Rows from block 6 of a small CTC audio transcriber, named by matrix and row number. Rows with one number within an expert belong to one neuron, the router's apart. Each number is 50 + 10 x the weight over its row's rms, rounded and kept within 0 to 99. All counts start at 0. After the name is the row's rms in percent of the matrix's.
Before each expert's rows are labels from the 100 clips, of 14976, where the router gives the expert most weight on average: "top examples" is what is common among them. Only what is clearly more common there than usual is listed. The data: short read English sentences (LibriTTS-R).
# router: router (model.blocks.6.mlp.router.weight, 16x128, trained with AdamW), inputs 0-127
# up: expert up (model.blocks.6.mlp.up, 16x128x128), inputs 0-127
# down: expert down (model.blocks.6.mlp.down, 16x128x128, transposed), outputs 0-127

# expert 13
top examples: voice: male
router.13 090:45 42 62 40 47 58 47 46 51 40 59 49 53 41 53 37 39 55 44 61 40 36 65 46 53 63 35 48 42 36 54 55 65 59 34 33 57 34 61 59 56 48 50 59 50 54 63 66 66 45 52 38 34 46 28 53 57 48 30 38 61 47 56 50 35 63 55 54 53 56 43 54 63 45 58 63 40 49 40 56 48 50 54 60 45 61 26 44 46 49 38 35 34 52 47 62 46 61 42 52 31 45 39 67 42 46 35 42 47 50 52 65 41 53 52 40 61 61 68 37 67 67 42 57 44 36 60 62
up.0 097:53 45 69 60 49 32 49 65 39 55 51 60 56 46 51 79 36 45 52 48 63 50 50 66 63 57 57 55 43 73 53 40 43 43 53 36 56 64 48 55 52 45 46 40 40 63 43 45 44 75 66 53 40 60 53 47 39 70 54 41 61 42 59 46 57 63 24 49 51 41 46 57 73 60 51 34 57 60 53 55 42 34 57 41 35 54 32 52 62 48 41 54 67 48 51 60 52 43 54 55 57 51 47 50 59 50 51 45 60 61 52 58 51 62 60 63 60 37 53 65 35 55 34 59 47 50 55 43
down.0 097:51 45 57 46 45 37 42 49 52 57 58 68 43 40 34 32 54 59 69 34 43 42 57 23 55 67 51 48 62 41 38 42 55 56 45 59 67 61 53 67 61 38 44 40 56 45 50 35 53 59 45 44 54 55 50 64 53 46 56 39 60 45 55 66 62 53 65 44 42 52 54 59 60 61 45 35 45 55 59 43 48 43 42 35 58 64 56 57 60 56 42 59 15 46 38 55 58 53 52 40 47 54 57 33 48 74 56 60 50 36 43 38 50 37 56 46 32 46 49 62 43 50 44 40 64 44 43 58
up.1 111:58 40 35 43 64 41 76 56 31 71 42 67 58 37 56 39 54 45 54 41 50 48 50 56 51 64 57 52 37 59 49 59 41 66 44 43 38 53 45 54 43 44 59 47 57 51 50 49 56 43 50 58 67 44 26 46 53 38 41 49 34 49 44 66 47 57 56 58 37 39 52 52 69 34 38 57 39 34 34 71 60 52 52 50 41 38 57 56 42 64 40 42 47 38 44 48 38 43 32 38 54 44 32 64 58 47 42 51 52 45 62 42 57 61 58 63 44 59 63 58 37 40 58 41 51 44 55 57
down.1 107:48 43 53 52 53 62 55 57 46 41 50 38 48 47 45 42 48 57 39 60 66 68 59 56 54 43 35 25 56 39 51 38 30 36 48 65 53 32 42 55 53 56 44 60 39 50 43 51 56 45 56 53 54 47 67 30 51 64 71 50 57 53 34 51 45 45 44 44 40 45 32 57 35 35 61 45 52 42 53 42 51 67 60 46 43 36 41 56 56 57 70 32 65 58 44 25 47 51 70 38 44 56 58 52 67 55 50 54 32 59 35 46 43 53 53 46 53 49 61 42 62 49 44 35 35 42 41 51
up.2 094:57 52 57 38 43 58 49 34 42 51 53 51 32 42 30 46 46 34 57 50 47 32 46 44 36 36 55 51 57 51 60 37 42 43 45 44 59 50 57 51 82 56 52 47 65 44 52 55 34 48 36 49 31 49 46 50 33 54 73 46 56 31 53 42 55 65 42 38 55 45 49 44 46 46 58 48 70 42 33 49 65 51 58 58 48 31 50 39 65 51 55 67 33 60 62 53 44 46 49 58 64 69 62 47 66 55 46 46 47 53 40 69 51 50 34 42 45 37 57 47 37 59 50 37 39 53 43 51
down.2 107:33 48 58 68 50 35 60 67 35 61 41 47 49 52 70 58 38 57 50 27 57 58 63 59 47 50 56 47 66 54 29 52 51 55 42 44 36 37 58 47 39 37 50 51 57 55 35 50 58 48 53 71 56 70 48 39 56 38 54 57 30 64 60 53 53 49 51 55 61 27 38 51 61 43 36 43 47 59 56 65 45 55 46 52 55 68 32 50 54 56 48 35 50 55 46 43 50 47 72 47 68 67 50 48 52 59 57 59 44 57 43 35 44 49 39 50 43 43 39 40 61 44 65 56 37 39 46 53
up.3 095:47 55 62 66 54 47 62 55 42 58 64 58 36 29 53 42 40 54 49 57 53 43 47 50 51 65 58 49 37 57 53 50 55 45 57 54 50 34 70 48 48 52 64 47 56 63 55 55 54 46 53 53 53 49 67 49 36 49 53 48 60 56 50 54 50 61 44 39 66 42 41 45 56 24 42 38 53 45 59 40 61 55 56 62 53 45 50 67 51 81 41 51 50 53 63 64 56 52 37 51 50 54 37 34 34 63 56 51 60 52 32 45 44 62 53 30 52 46 72 57 32 45 67 54 19 55 52 50
down.3 102:56 55 46 56 53 35 47 82 47 32 34 54 55 41 53 62 34 38 72 50 45 53 48 63 51 24 50 38 56 58 51 61 44 50 52 59 35 40 37 35 66 50 55 62 45 42 57 51 39 51 69 31 57 64 44 65 42 58 52 61 46 47 46 59 60 51 58 44 49 49 42 45 56 69 39 51 47 47 55 47 40 40 47 45 53 47 33 44 52 49 56 62 61 51 65 40 67 63 62 37 56 53 55 40 46 42 40 51 53 50 51 43 38 49 48 46 69 39 39 29 64 33 51 38 32 47 51 46
up.4 098:57 56 43 40 47 68 57 49 40 46 44 52 43 49 47 39 51 51 37 52 20 58 35 43 48 44 49 60 48 40 50 56 38 50 41 66 32 46 55 43 66 63 38 55 64 55 59 43 43 61 56 38 57 46 42 47 41 45 59 53 49 66 36 44 59 40 50 52 53 54 49 64 40 31 68 54 43 48 55 46 44 38 60 42 52 57 53 62 24 50 58 36 55 62 49 46 64 56 38 59 44 61 67 61 59 50 55 27 44 44 48 38 50 57 23 60 53 51 45 40 56 53 34 40 50 26 31 44
down.4 098:48 44 38 65 54 44 60 50 46 63 50 33 62 55 51 50 56 47 37 44 57 39 60 52 46 54 44 42 53 57 51 66 34 70 45 63 36 53 75 46 40 50 54 32 55 55 49 76 51 63 35 59 57 48 64 50 62 46 56 49 29 40 41 57 40 41 62 65 43 61 57 44 68 50 59 46 69 66 41 62 45 53 38 68 46 61 45 40 43 50 63 27 50 48 41 58 55 47 47 35 41 41 64 42 54 44 58 54 29 63 45 34 45 51 47 49 58 45 47 45 47 54 65 46 52 52 64 63
up.5 093:42 45 34 30 40 61 49 45 68 49 44 41 43 54 30 41 41 56 55 56 47 56 41 47 47 49 61 33 41 40 47 48 44 42 48 57 48 46 39 43 52 56 58 52 44 63 48 54 56 33 62 54 46 41 46 55 43 40 45 57 53 53 52 52 53 59 49 52 58 43 66 59 48 39 61 59 46 68 36 34 47 57 39 55 39 64 50 56 34 75 37 32 58 57 59 41 48 56 34 52 67 47 64 43 30 72 45 34 47 60 37 44 44 56 47 38 55 52 74 68 37 28 65 47 54 57 61 49
down.5 105:70 60 45 76 41 49 56 65 41 58 33 35 58 46 57 60 51 50 71 53 41 52 54 53 59 37 52 48 66 58 45 59 46 57 54 42 43 39 63 44 57 64 49 31 32 31 32 59 55 46 54 45 66 48 54 44 60 53 55 43 56 53 42 52 46 51 35 59 45 61 48 47 55 50 45 55 60 53 53 54 47 48 43 52 59 45 39 38 41 51 60 54 47 49 49 56 36 65 55 47 33 51 48 30 64 30 51 50 59 57 54 60 41 55 68 39 42 54 47 32 55 61 81 35 59 33 52 37

# expert 15
top examples: the word "of"
router.15 109:42 51 67 49 54 66 50 65 44 39 52 40 35 42 56 53 65 51 31 47 46 50 58 45 51 45 43 47 39 56 48 38 50 65 46 41 52 46 45 44 38 64 41 67 40 46 35 48 43 56 45 44 43 52 43 58 44 53 45 59 42 37 49 49 58 47 39 45 56 32 53 43 43 55 53 45 44 50 59 67 66 71 41 46 53 58 75 57 37 65 49 92 50 23 39 29 46 48 43 41 43 38 59 36 56 57 42 41 54 34 55 46 41 61 41 49 53 47 48 50 45 66 49 57 52 47 45 38
up.0 081:51 42 50 55 47 36 54 38 46 40 49 54 64 58 27 43 48 58 58 61 44 55 36 63 38 46 51 66 53 56 41 54 49 55 46 46 50 69 70 48 48 50 48 22 76 61 46 61 31 46 68 53 34 53 52 45 53 43 73 55 55 50 22 50 59 35 48 47 51 54 38 41 37 23 49 60 52 44 56 58 45 39 65 33 43 46 42 62 57 39 65 49 43 45 39 51 44 43 53 55 45 57 42 49 41 46 24 54 43 46 45 42 43 53 53 51 41 59 50 56 52 54 39 57 33 44 52 55
down.0 089:54 51 61 61 63 55 48 69 74 59 29 48 43 72 53 43 61 56 29 51 53 57 50 46 55 57 49 39 48 36 43 50 51 40 43 31 42 40 62 40 45 40 36 46 47 44 39 41 29 42 52 26 56 59 37 44 66 57 35 61 44 69 66 41 37 59 55 67 54 49 73 53 58 65 46 32 45 54 57 61 47 50 39 59 55 56 63 48 60 56 46 52 59 38 40 55 61 47 52 45 67 62 63 58 39 50 50 47 52 51 62 45 45 57 44 52 54 56 38 54 56 32 52 54 49 38 55 49
up.1 097:44 80 39 66 43 66 50 53 52 42 39 47 51 45 42 43 57 64 53 48 59 49 45 52 34 42 52 53 41 61 59 60 44 51 73 52 67 55 34 44 50 68 52 50 49 38 48 43 30 72 58 54 51 48 59 68 37 60 56 52 38 45 53 62 62 63 41 41 39 42 61 50 47 57 45 44 46 50 57 55 57 65 57 47 61 46 62 39 37 43 55 30 54 53 45 48 42 51 37 55 53 49 55 39 37 56 45 49 74 40 73 40 45 49 38 46 79 52 54 53 45 61 44 33 51 46 42 56
down.1 098:57 44 66 48 53 40 54 65 51 53 52 47 74 51 57 36 48 43 63 57 51 55 52 42 53 42 25 58 66 45 45 35 59 61 27 45 47 69 54 55 44 49 39 63 44 55 42 72 60 47 39 36 32 55 57 48 47 49 65 61 42 67 37 40 56 38 34 44 52 54 34 46 31 56 56 44 64 53 38 41 59 42 63 55 39 60 60 62 55 46 47 70 58 39 60 46 47 41 64 35 45 46 61 60 41 48 52 44 52 50 39 43 54 56 56 52 35 42 48 51 32 43 39 58 46 38 55 33
up.2 103:57 51 60 56 50 60 36 38 45 60 32 59 57 53 48 68 46 27 40 54 44 28 76 43 44 65 55 47 38 46 69 65 33 57 59 39 45 65 56 36 57 61 49 47 63 46 39 58 52 47 60 34 55 58 45 39 53 36 55 50 52 53 28 54 55 63 52 61 55 42 49 51 60 47 58 38 52 64 35 56 60 60 55 52 50 67 49 53 43 56 47 55 40 52 39 51 52 67 49 65 37 41 59 51 63 48 54 48 61 46 51 48 59 30 50 61 54 69 54 45 57 26 49 46 43 53 51 27
down.2 102:50 51 32 61 45 38 27 39 49 40 77 46 61 34 58 42 47 44 52 56 56 57 31 39 32 52 59 54 44 50 41 57 51 49 54 55 48 44 42 32 50 57 41 28 44 57 40 68 50 63 35 28 51 51 56 39 57 62 28 41 29 60 51 44 45 55 48 40 70 55 55 49 52 46 54 47 45 49 63 64 55 59 50 36 43 41 47 50 60 39 42 58 46 49 55 53 33 51 31 39 46 55 56 56 38 69 46 52 46 58 65 47 33 61 47 47 60 36 46 46 51 55 51 58 39 39 57 67
up.3 102:55 39 59 62 64 59 55 55 40 44 53 49 61 53 62 51 49 41 58 46 44 68 37 51 69 39 48 51 50 55 62 63 62 60 34 59 38 58 59 36 62 32 59 47 56 48 37 39 51 37 50 62 52 68 46 55 57 56 40 45 45 42 67 27 45 48 51 60 55 63 57 46 65 57 49 54 45 27 49 42 62 41 62 47 49 54 42 69 38 53 44 40 71 60 55 36 46 63 53 71 45 60 68 49 41 52 52 47 43 65 55 55 27 65 55 44 60 53 52 37 60 55 52 36 59 40 42 51
down.3 100:60 54 40 55 49 57 33 64 45 52 77 49 47 57 59 48 61 48 55 60 30 57 43 38 69 66 67 64 61 54 63 46 63 59 66 50 50 59 49 63 37 61 55 28 65 43 53 50 64 22 53 53 40 54 44 46 44 41 59 48 47 46 45 56 40 75 47 41 54 54 53 67 50 44 53 41 41 42 43 40 45 59 74 56 35 48 54 33 41 49 45 43 57 63 33 57 55 54 52 63 31 49 56 47 58 46 39 54 42 46 34 40 46 55 59 56 55 55 48 44 57 53 37 54 55 56 41 43
up.4 090:42 67 53 82 67 46 58 61 46 37 49 44 33 38 44 47 50 46 52 29 56 47 43 68 51 49 52 68 46 70 56 61 64 40 56 44 54 59 63 39 64 58 52 57 25 55 51 43 37 49 51 67 48 45 47 52 41 43 61 57 54 42 50 57 53 53 64 63 46 44 60 52 47 45 61 48 45 45 41 41 57 58 33 58 67 31 55 42 53 53 48 41 54 66 57 51 47 41 30 44 52 49 53 38 52 65 50 62 44 37 37 60 59 39 46 57 64 54 43 66 46 45 52 55 36 60 48 29
down.4 089:47 49 48 52 65 49 47 23 51 36 32 63 44 49 51 48 43 54 37 50 72 62 54 63 44 43 52 69 64 71 51 37 57 72 53 51 41 52 52 62 49 58 50 49 42 56 59 48 28 32 49 61 49 54 58 58 59 66 57 42 56 57 61 38 38 39 47 50 48 36 49 45 44 34 46 53 65 48 71 29 45 67 45 55 28 52 52 64 43 39 40 50 43 46 43 33 39 50 68 61 45 47 58 48 62 62 40 33 44 45 53 48 54 43 49 33 59 52 55 57 53 54 48 56 56 49 54 66
up.5 098:51 63 37 58 45 44 56 49 51 50 47 56 53 49 44 57 41 57 44 37 62 62 36 49 48 56 40 44 62 42 55 64 60 64 54 53 65 58 51 62 54 57 44 55 62 43 53 49 53 39 42 43 75 62 49 39 59 65 55 37 41 56 58 50 51 63 53 47 40 19 42 56 58 53 47 58 45 37 62 63 54 30 70 36 40 44 43 48 61 46 49 44 56 35 58 38 49 28 40 56 50 43 27 46 43 47 53 53 68 59 34 35 52 46 44 48 48 52 58 74 60 37 75 60 47 47 47 45
down.5 091:56 47 52 58 31 41 51 32 44 42 49 46 47 67 54 46 58 53 48 45 50 29 52 53 47 61 65 63 40 49 39 41 85 34 44 69 47 69 59 50 59 46 51 48 61 52 60 55 71 43 40 57 63 58 57 43 55 48 55 35 35 51 66 36 56 44 37 52 59 47 44 47 38 60 50 55 62 57 69 42 33 49 36 62 47 52 50 42 50 36 57 49 54 50 59 46 54 31 47 39 47 36 60 48 51 42 58 51 46 60 57 49 48 45 31 40 53 45 39 61 55 53 45 46 56 76 31 45

# expert 6
top examples: voice: female; the word "and"
router.6 090:34 42 46 73 43 35 38 44 34 43 39 28 63 54 30 71 51 39 32 31 41 39 53 66 47 33 46 53 66 60 51 46 59 54 52 54 43 47 34 60 47 39 53 46 32 49 47 65 49 50 51 40 49 58 63 50 43 58 42 62 55 63 56 68 56 40 60 39 53 56 36 51 51 51 42 57 46 59 59 43 57 27 57 71 57 49 28 57 44 61 57 34 56 49 53 60 49 43 64 43 41 47 46 39 37 54 61 49 48 47 61 44 50 44 55 58 67 47 40 59 47 48 51 57 41 47 64 52
up.0 088:48 55 57 35 52 59 36 56 64 39 61 35 50 59 63 67 48 44 62 33 44 56 63 45 46 52 56 56 48 56 55 43 57 31 70 38 60 44 55 52 59 48 60 55 35 82 75 48 68 54 48 51 49 48 56 54 59 42 59 45 53 29 46 56 34 47 59 53 38 41 65 61 42 45 61 53 53 55 25 57 55 51 39 53 43 47 46 54 60 44 49 66 41 43 49 49 54 59 65 61 43 28 53 42 50 47 51 28 52 61 69 51 49 58 68 53 48 46 40 64 44 55 55 41 57 47 45 43
down.0 089:45 39 47 50 60 48 46 60 54 40 49 59 54 63 41 34 48 68 30 57 56 46 38 51 35 42 55 41 41 56 55 48 41 61 50 52 50 57 46 55 53 34 42 52 65 50 35 33 40 69 59 36 39 56 51 48 48 35 58 29 47 68 52 57 56 32 54 46 53 79 47 60 51 52 43 40 35 52 71 58 62 44 64 42 53 43 43 42 67 45 38 71 43 27 37 46 58 41 40 39 50 46 36 55 47 35 39 54 49 55 39 38 52 71 61 51 59 44 46 55 37 59 47 53 47 36 51 51
up.1 102:53 68 40 56 54 57 51 57 33 50 33 63 35 50 41 56 69 46 49 56 46 42 55 53 39 56 52 51 52 46 42 57 47 52 49 63 57 67 55 31 63 54 39 49 52 44 54 45 39 55 60 61 45 52 55 61 55 49 76 55 75 37 50 57 44 36 35 49 63 55 53 65 58 45 47 40 36 43 29 47 53 66 56 56 52 55 38 58 43 49 45 45 54 34 54 56 41 61 28 49 62 47 53 58 52 50 47 39 47 34 41 47 77 42 58 72 58 51 38 39 63 51 49 44 25 35 49 55
down.1 096:47 42 51 54 52 40 47 33 41 22 47 62 61 41 49 45 33 56 51 54 48 47 55 55 54 40 73 49 68 66 55 25 46 58 57 62 50 50 39 47 40 68 47 46 44 45 40 47 55 52 57 54 36 30 48 55 55 46 52 38 33 61 62 64 55 44 71 64 46 53 49 46 51 42 46 67 57 49 45 62 38 37 53 49 55 34 47 56 54 51 38 45 43 31 62 37 48 46 54 50 74 66 62 39 53 55 45 57 47 67 63 45 43 65 61 48 54 52 44 58 55 55 47 38 44 64 69 61
up.2 104:45 49 51 47 46 64 49 37 49 52 61 42 69 62 41 55 49 54 48 48 58 47 61 52 58 42 29 57 59 52 46 31 40 44 57 45 42 54 27 45 52 38 59 51 45 56 26 45 69 23 25 53 57 67 47 53 43 42 55 65 51 52 68 46 56 51 63 57 52 45 45 52 41 65 58 47 58 56 43 46 60 58 34 41 40 52 41 44 65 55 43 32 45 47 56 63 46 63 53 44 40 62 40 41 67 53 54 53 63 37 55 51 38 66 65 46 58 62 67 58 54 53 63 37 45 32 54 54
down.2 095:57 67 65 50 51 54 56 51 49 50 45 35 61 58 32 56 55 43 56 53 46 59 58 49 39 48 59 48 44 52 67 56 64 60 63 55 41 36 52 62 49 58 64 52 43 37 46 44 51 48 60 32 61 39 42 48 51 42 40 47 55 33 25 56 41 54 52 68 44 43 59 24 47 62 39 62 56 57 52 51 44 57 47 58 50 44 49 45 46 53 56 56 36 63 38 50 25 40 58 40 51 53 44 33 37 60 52 52 32 52 39 52 67 31 45 44 38 36 37 53 45 30 65 43 45 46 73 39
up.3 097:42 35 51 47 35 53 43 52 55 35 68 39 54 43 61 51 46 48 47 55 53 59 57 39 36 58 59 51 37 54 47 35 47 62 53 56 50 44 60 61 49 74 39 50 19 45 38 46 63 54 50 49 53 43 54 54 41 59 54 48 40 39 57 64 43 61 55 60 55 46 51 33 32 35 34 30 49 58 57 53 53 44 70 30 55 70 39 46 50 59 57 52 71 39 46 34 55 53 58 56 47 65 44 46 42 52 36 34 56 43 36 53 60 60 44 36 69 40 61 55 33 47 41 55 53 50 46 43
down.3 109:46 51 46 47 40 48 56 61 55 54 35 49 60 42 49 48 55 40 24 70 42 46 52 40 43 49 44 43 60 64 65 60 37 31 43 43 41 42 32 59 59 40 51 39 50 60 43 72 59 32 52 44 55 71 39 32 37 62 50 43 52 46 31 46 51 46 54 54 54 37 49 45 56 47 74 49 35 39 43 42 59 62 54 42 60 53 32 59 53 32 55 54 45 51 52 60 59 54 49 54 49 35 54 67 51 47 41 69 40 42 41 35 46 51 44 56 49 55 62 69 42 70 44 46 43 40 56 47
up.4 103:45 46 39 51 70 42 39 64 51 66 44 41 48 51 37 50 47 52 53 37 40 52 57 45 63 53 56 56 48 69 65 49 26 65 46 38 60 60 47 48 53 28 58 54 65 40 38 76 48 38 58 49 54 47 52 44 37 49 51 67 28 46 59 45 37 60 42 56 61 44 62 27 53 55 50 52 58 41 41 64 65 26 35 48 61 41 56 52 50 50 54 44 63 26 48 37 60 43 47 49 44 46 49 47 66 44 50 49 50 51 47 43 43 68 52 52 53 54 39 37 62 42 45 48 53 65 61 61
down.4 096:47 53 62 41 54 52 55 55 51 47 45 57 65 73 50 57 65 25 44 46 57 48 57 55 44 62 44 48 38 63 37 57 38 53 43 49 59 47 43 47 54 52 50 49 33 64 54 31 60 44 63 67 62 51 44 59 45 42 50 43 54 38 45 55 64 58 45 44 54 59 44 57 26 48 53 54 48 46 53 63 44 57 49 57 79 63 38 39 26 56 45 44 54 40 66 54 59 52 48 61 35 55 68 42 38 63 49 61 34 47 54 45 64 60 48 35 30 47 42 60 61 49 60 43 47 57 73 56
up.5 100:52 74 43 50 49 65 63 40 43 48 55 64 54 64 54 65 66 41 55 49 61 61 37 38 47 52 42 50 81 54 51 65 55 49 57 58 44 37 48 65 38 50 60 62 56 47 42 20 44 50 49 45 68 46 62 58 37 53 43 58 44 57 45 42 72 51 58 47 42 32 23 38 39 44 53 49 57 46 41 59 62 37 36 57 49 64 51 41 26 45 54 67 49 55 63 32 66 50 58 55 48 47 57 40 51 46 45 41 47 55 51 58 47 53 40 62 49 42 58 44 48 44 50 42 48 50 56 49
down.5 102:48 52 52 58 47 65 55 48 72 62 46 53 67 56 64 44 73 49 56 54 62 59 52 49 48 32 49 55 44 56 67 28 52 47 57 53 57 26 31 49 50 60 47 64 39 53 48 36 39 33 43 68 52 42 69 42 38 47 31 42 55 37 69 42 50 49 43 46 46 43 51 44 57 34 45 45 47 48 57 46 57 55 49 39 31 48 43 61 46 56 37 52 36 44 60 64 39 45 55 62 64 54 54 54 60 44 37 32 57 48 26 36 39 58 32 43 52 47 53 42 52 49 52 57 44 43 66 49

# expert 10
top examples: voice: female
router.10 109:46 47 51 58 55 57 52 46 39 51 53 41 56 45 44 71 42 54 39 38 51 45 45 64 65 42 42 51 53 70 70 46 77 49 65 43 56 50 59 54 68 35 61 44 70 43 39 41 49 51 40 43 62 57 49 38 50 62 52 41 57 40 54 41 46 39 52 31 53 35 29 28 62 38 37 42 61 49 48 61 59 42 57 72 28 50 69 67 51 51 44 51 47 47 54 50 52 34 60 43 41 42 57 37 27 57 46 52 43 37 52 58 49 58 61 55 48 43 60 46 50 52 47 53 39 58 59 58
up.0 103:52 73 59 57 60 44 55 60 47 44 53 46 54 28 53 61 40 59 38 56 58 55 70 64 41 38 34 61 47 60 33 54 66 61 52 41 55 48 54 58 57 62 39 37 49 32 61 40 38 56 48 61 35 54 67 53 38 42 51 70 40 46 64 36 48 44 40 39 44 50 45 42 36 61 55 51 41 51 31 57 66 61 48 52 49 49 49 30 46 29 45 55 47 60 29 60 62 43 55 51 49 56 67 57 51 58 53 63 53 50 53 46 41 60 49 61 44 32 60 65 49 51 55 64 38 37 46 53
down.0 102:41 72 49 51 61 74 48 55 56 67 66 57 53 58 58 49 42 46 39 38 58 32 50 38 44 53 31 49 73 50 49 57 49 54 44 39 30 37 46 32 45 60 63 60 51 45 57 44 44 46 40 47 41 42 39 58 52 74 54 71 45 52 67 48 64 49 45 41 52 50 49 61 48 49 53 55 49 44 42 36 48 60 56 46 39 37 46 58 57 44 56 69 38 46 47 43 40 52 57 47 55 45 37 69 54 49 33 61 57 50 52 58 61 65 40 46 59 46 55 52 38 41 49 39 26 30 64 50
up.1 103:43 49 41 48 55 45 34 41 19 40 51 57 61 58 45 48 52 58 43 33 41 42 53 44 60 49 55 55 57 52 31 52 29 53 55 53 46 53 34 46 35 68 47 52 58 26 54 76 40 54 20 60 46 54 56 52 52 63 59 43 48 38 53 41 42 31 33 46 66 61 64 37 60 68 50 51 47 52 48 46 44 36 47 53 62 55 51 58 48 50 45 61 61 48 55 61 42 60 71 59 44 56 48 64 59 61 49 56 55 58 43 53 41 36 47 54 31 34 49 55 51 50 41 48 58 58 46 43
down.1 096:57 62 47 54 51 58 48 40 48 49 57 54 53 50 41 45 57 36 41 44 34 50 55 52 46 32 70 47 61 45 60 69 56 56 41 42 55 58 60 51 62 70 57 50 28 70 35 30 53 35 51 51 70 59 53 35 50 47 52 78 35 48 40 57 27 42 52 50 54 59 63 42 48 47 40 50 53 49 65 59 29 53 55 45 62 53 37 29 60 52 50 51 46 60 45 44 40 45 59 32 59 42 54 37 72 39 47 65 55 45 49 53 65 48 47 47 43 42 43 54 64 51 49 54 51 58 54 35
up.2 107:38 42 62 39 71 39 51 59 41 67 52 56 55 34 68 66 55 44 36 36 37 57 52 42 43 59 50 55 44 59 55 40 45 58 57 48 51 49 42 49 59 37 67 45 47 49 67 49 51 46 46 36 58 61 42 27 57 46 43 63 67 56 66 38 54 49 27 46 57 59 35 45 47 43 44 47 46 42 52 42 58 35 40 54 52 50 36 64 46 56 55 53 49 47 50 45 50 51 20 41 48 54 37 38 43 59 59 53 56 78 45 55 49 58 44 60 56 47 64 60 42 39 75 55 38 48 38 52
down.2 102:50 53 53 51 54 50 59 69 75 52 73 47 59 69 50 44 43 38 46 60 27 54 52 59 33 47 52 59 33 65 59 71 38 46 57 59 58 61 40 53 34 33 51 51 43 47 74 54 59 39 60 46 60 49 55 77 27 56 56 53 69 44 43 63 47 48 43 58 45 52 57 49 46 68 44 44 39 57 40 46 45 46 51 51 40 55 30 56 49 56 40 43 57 47 39 60 44 44 38 59 43 57 42 42 46 43 45 66 68 56 46 46 50 47 52 63 58 45 52 65 50 52 42 39 60 43 60 54
up.3 121:61 39 66 55 66 35 52 54 53 52 59 49 31 38 52 52 50 51 48 36 58 40 68 59 39 42 44 53 62 61 31 34 54 53 67 41 29 59 47 39 53 45 36 43 61 48 57 26 43 41 58 45 55 39 40 42 51 56 40 36 70 42 77 49 50 22 56 67 43 44 50 51 58 46 39 43 77 43 42 49 36 41 39 67 39 39 60 60 43 49 47 50 57 46 53 58 50 45 54 51 45 40 50 51 42 54 39 52 46 69 53 56 48 30 45 39 45 41 49 57 45 53 47 50 43 48 52 48
down.3 114:58 58 53 54 34 50 51 57 56 52 47 66 45 39 40 49 40 62 48 48 68 50 36 45 29 52 59 57 50 50 77 49 55 22 52 55 41 53 55 38 46 37 39 52 49 47 49 63 35 62 57 47 52 46 72 31 56 68 46 45 60 56 45 42 45 33 64 64 42 51 30 58 52 51 62 43 46 50 39 36 43 45 58 50 50 58 62 47 63 62 47 51 36 52 51 40 51 41 56 47 41 41 42 65 64 67 45 44 24 38 43 67 40 46 67 48 61 56 63 59 47 45 43 34 44 60 49 47
up.4 100:30 61 53 59 33 45 41 44 58 38 42 59 35 40 33 39 48 58 62 39 44 63 60 52 47 55 42 54 62 31 55 49 37 42 58 43 53 49 50 42 42 58 59 44 59 42 68 57 64 63 60 51 90 54 49 54 65 50 50 64 60 52 47 52 47 51 54 51 64 57 55 35 48 60 33 50 32 41 35 61 52 54 52 42 54 52 55 24 45 43 50 46 46 52 42 41 45 59 41 38 61 56 42 47 56 57 42 69 51 51 49 55 42 54 38 45 45 39 63 55 61 62 49 71 43 44 65 38
down.4 107:40 47 58 53 46 44 50 51 55 59 78 47 51 61 62 41 35 65 55 65 56 48 56 63 43 64 56 50 47 40 43 42 53 50 35 54 43 50 57 36 36 45 44 50 47 55 41 44 52 31 58 42 42 65 59 33 25 49 43 53 53 53 52 38 35 43 42 68 40 23 57 35 60 58 55 64 46 43 43 51 63 47 49 57 55 40 45 47 43 48 44 31 42 56 54 53 59 24 29 44 55 39 56 35 49 47 67 43 37 65 54 64 54 60 36 44 55 54 48 59 57 44 64 49 46 42 63 43
up.5 101:57 45 43 53 59 63 41 45 52 51 43 49 42 28 56 58 29 67 55 50 49 32 51 54 58 33 44 34 50 64 34 37 46 55 55 37 59 31 70 57 50 59 54 49 65 39 63 52 38 44 48 57 63 58 41 56 42 61 41 58 46 45 52 58 52 42 42 58 43 59 47 61 63 39 52 49 37 43 53 48 37 46 28 40 63 39 35 57 42 51 60 43 60 66 50 55 52 53 39 45 65 36 52 26 46 51 70 69 62 50 51 34 41 63 63 40 61 60 44 54 58 57 55 45 60 39 52 45
down.5 104:34 56 50 55 57 60 58 56 44 53 51 59 44 57 57 46 53 39 55 50 30 41 26 56 63 49 56 52 52 45 47 39 41 27 54 49 64 42 34 41 47 43 41 52 58 41 59 31 23 50 46 47 39 60 47 46 22 43 49 36 64 37 51 48 52 61 31 44 59 53 41 67 43 47 69 67 58 50 40 55 49 52 45 70 53 57 63 60 60 60 48 43 44 60 51 44 49 75 61 54 57 53 68 55 54 53 49 50 59 51 32 69 53 44 58 46 54 39 41 44 57 33 54 54 52 31 46 51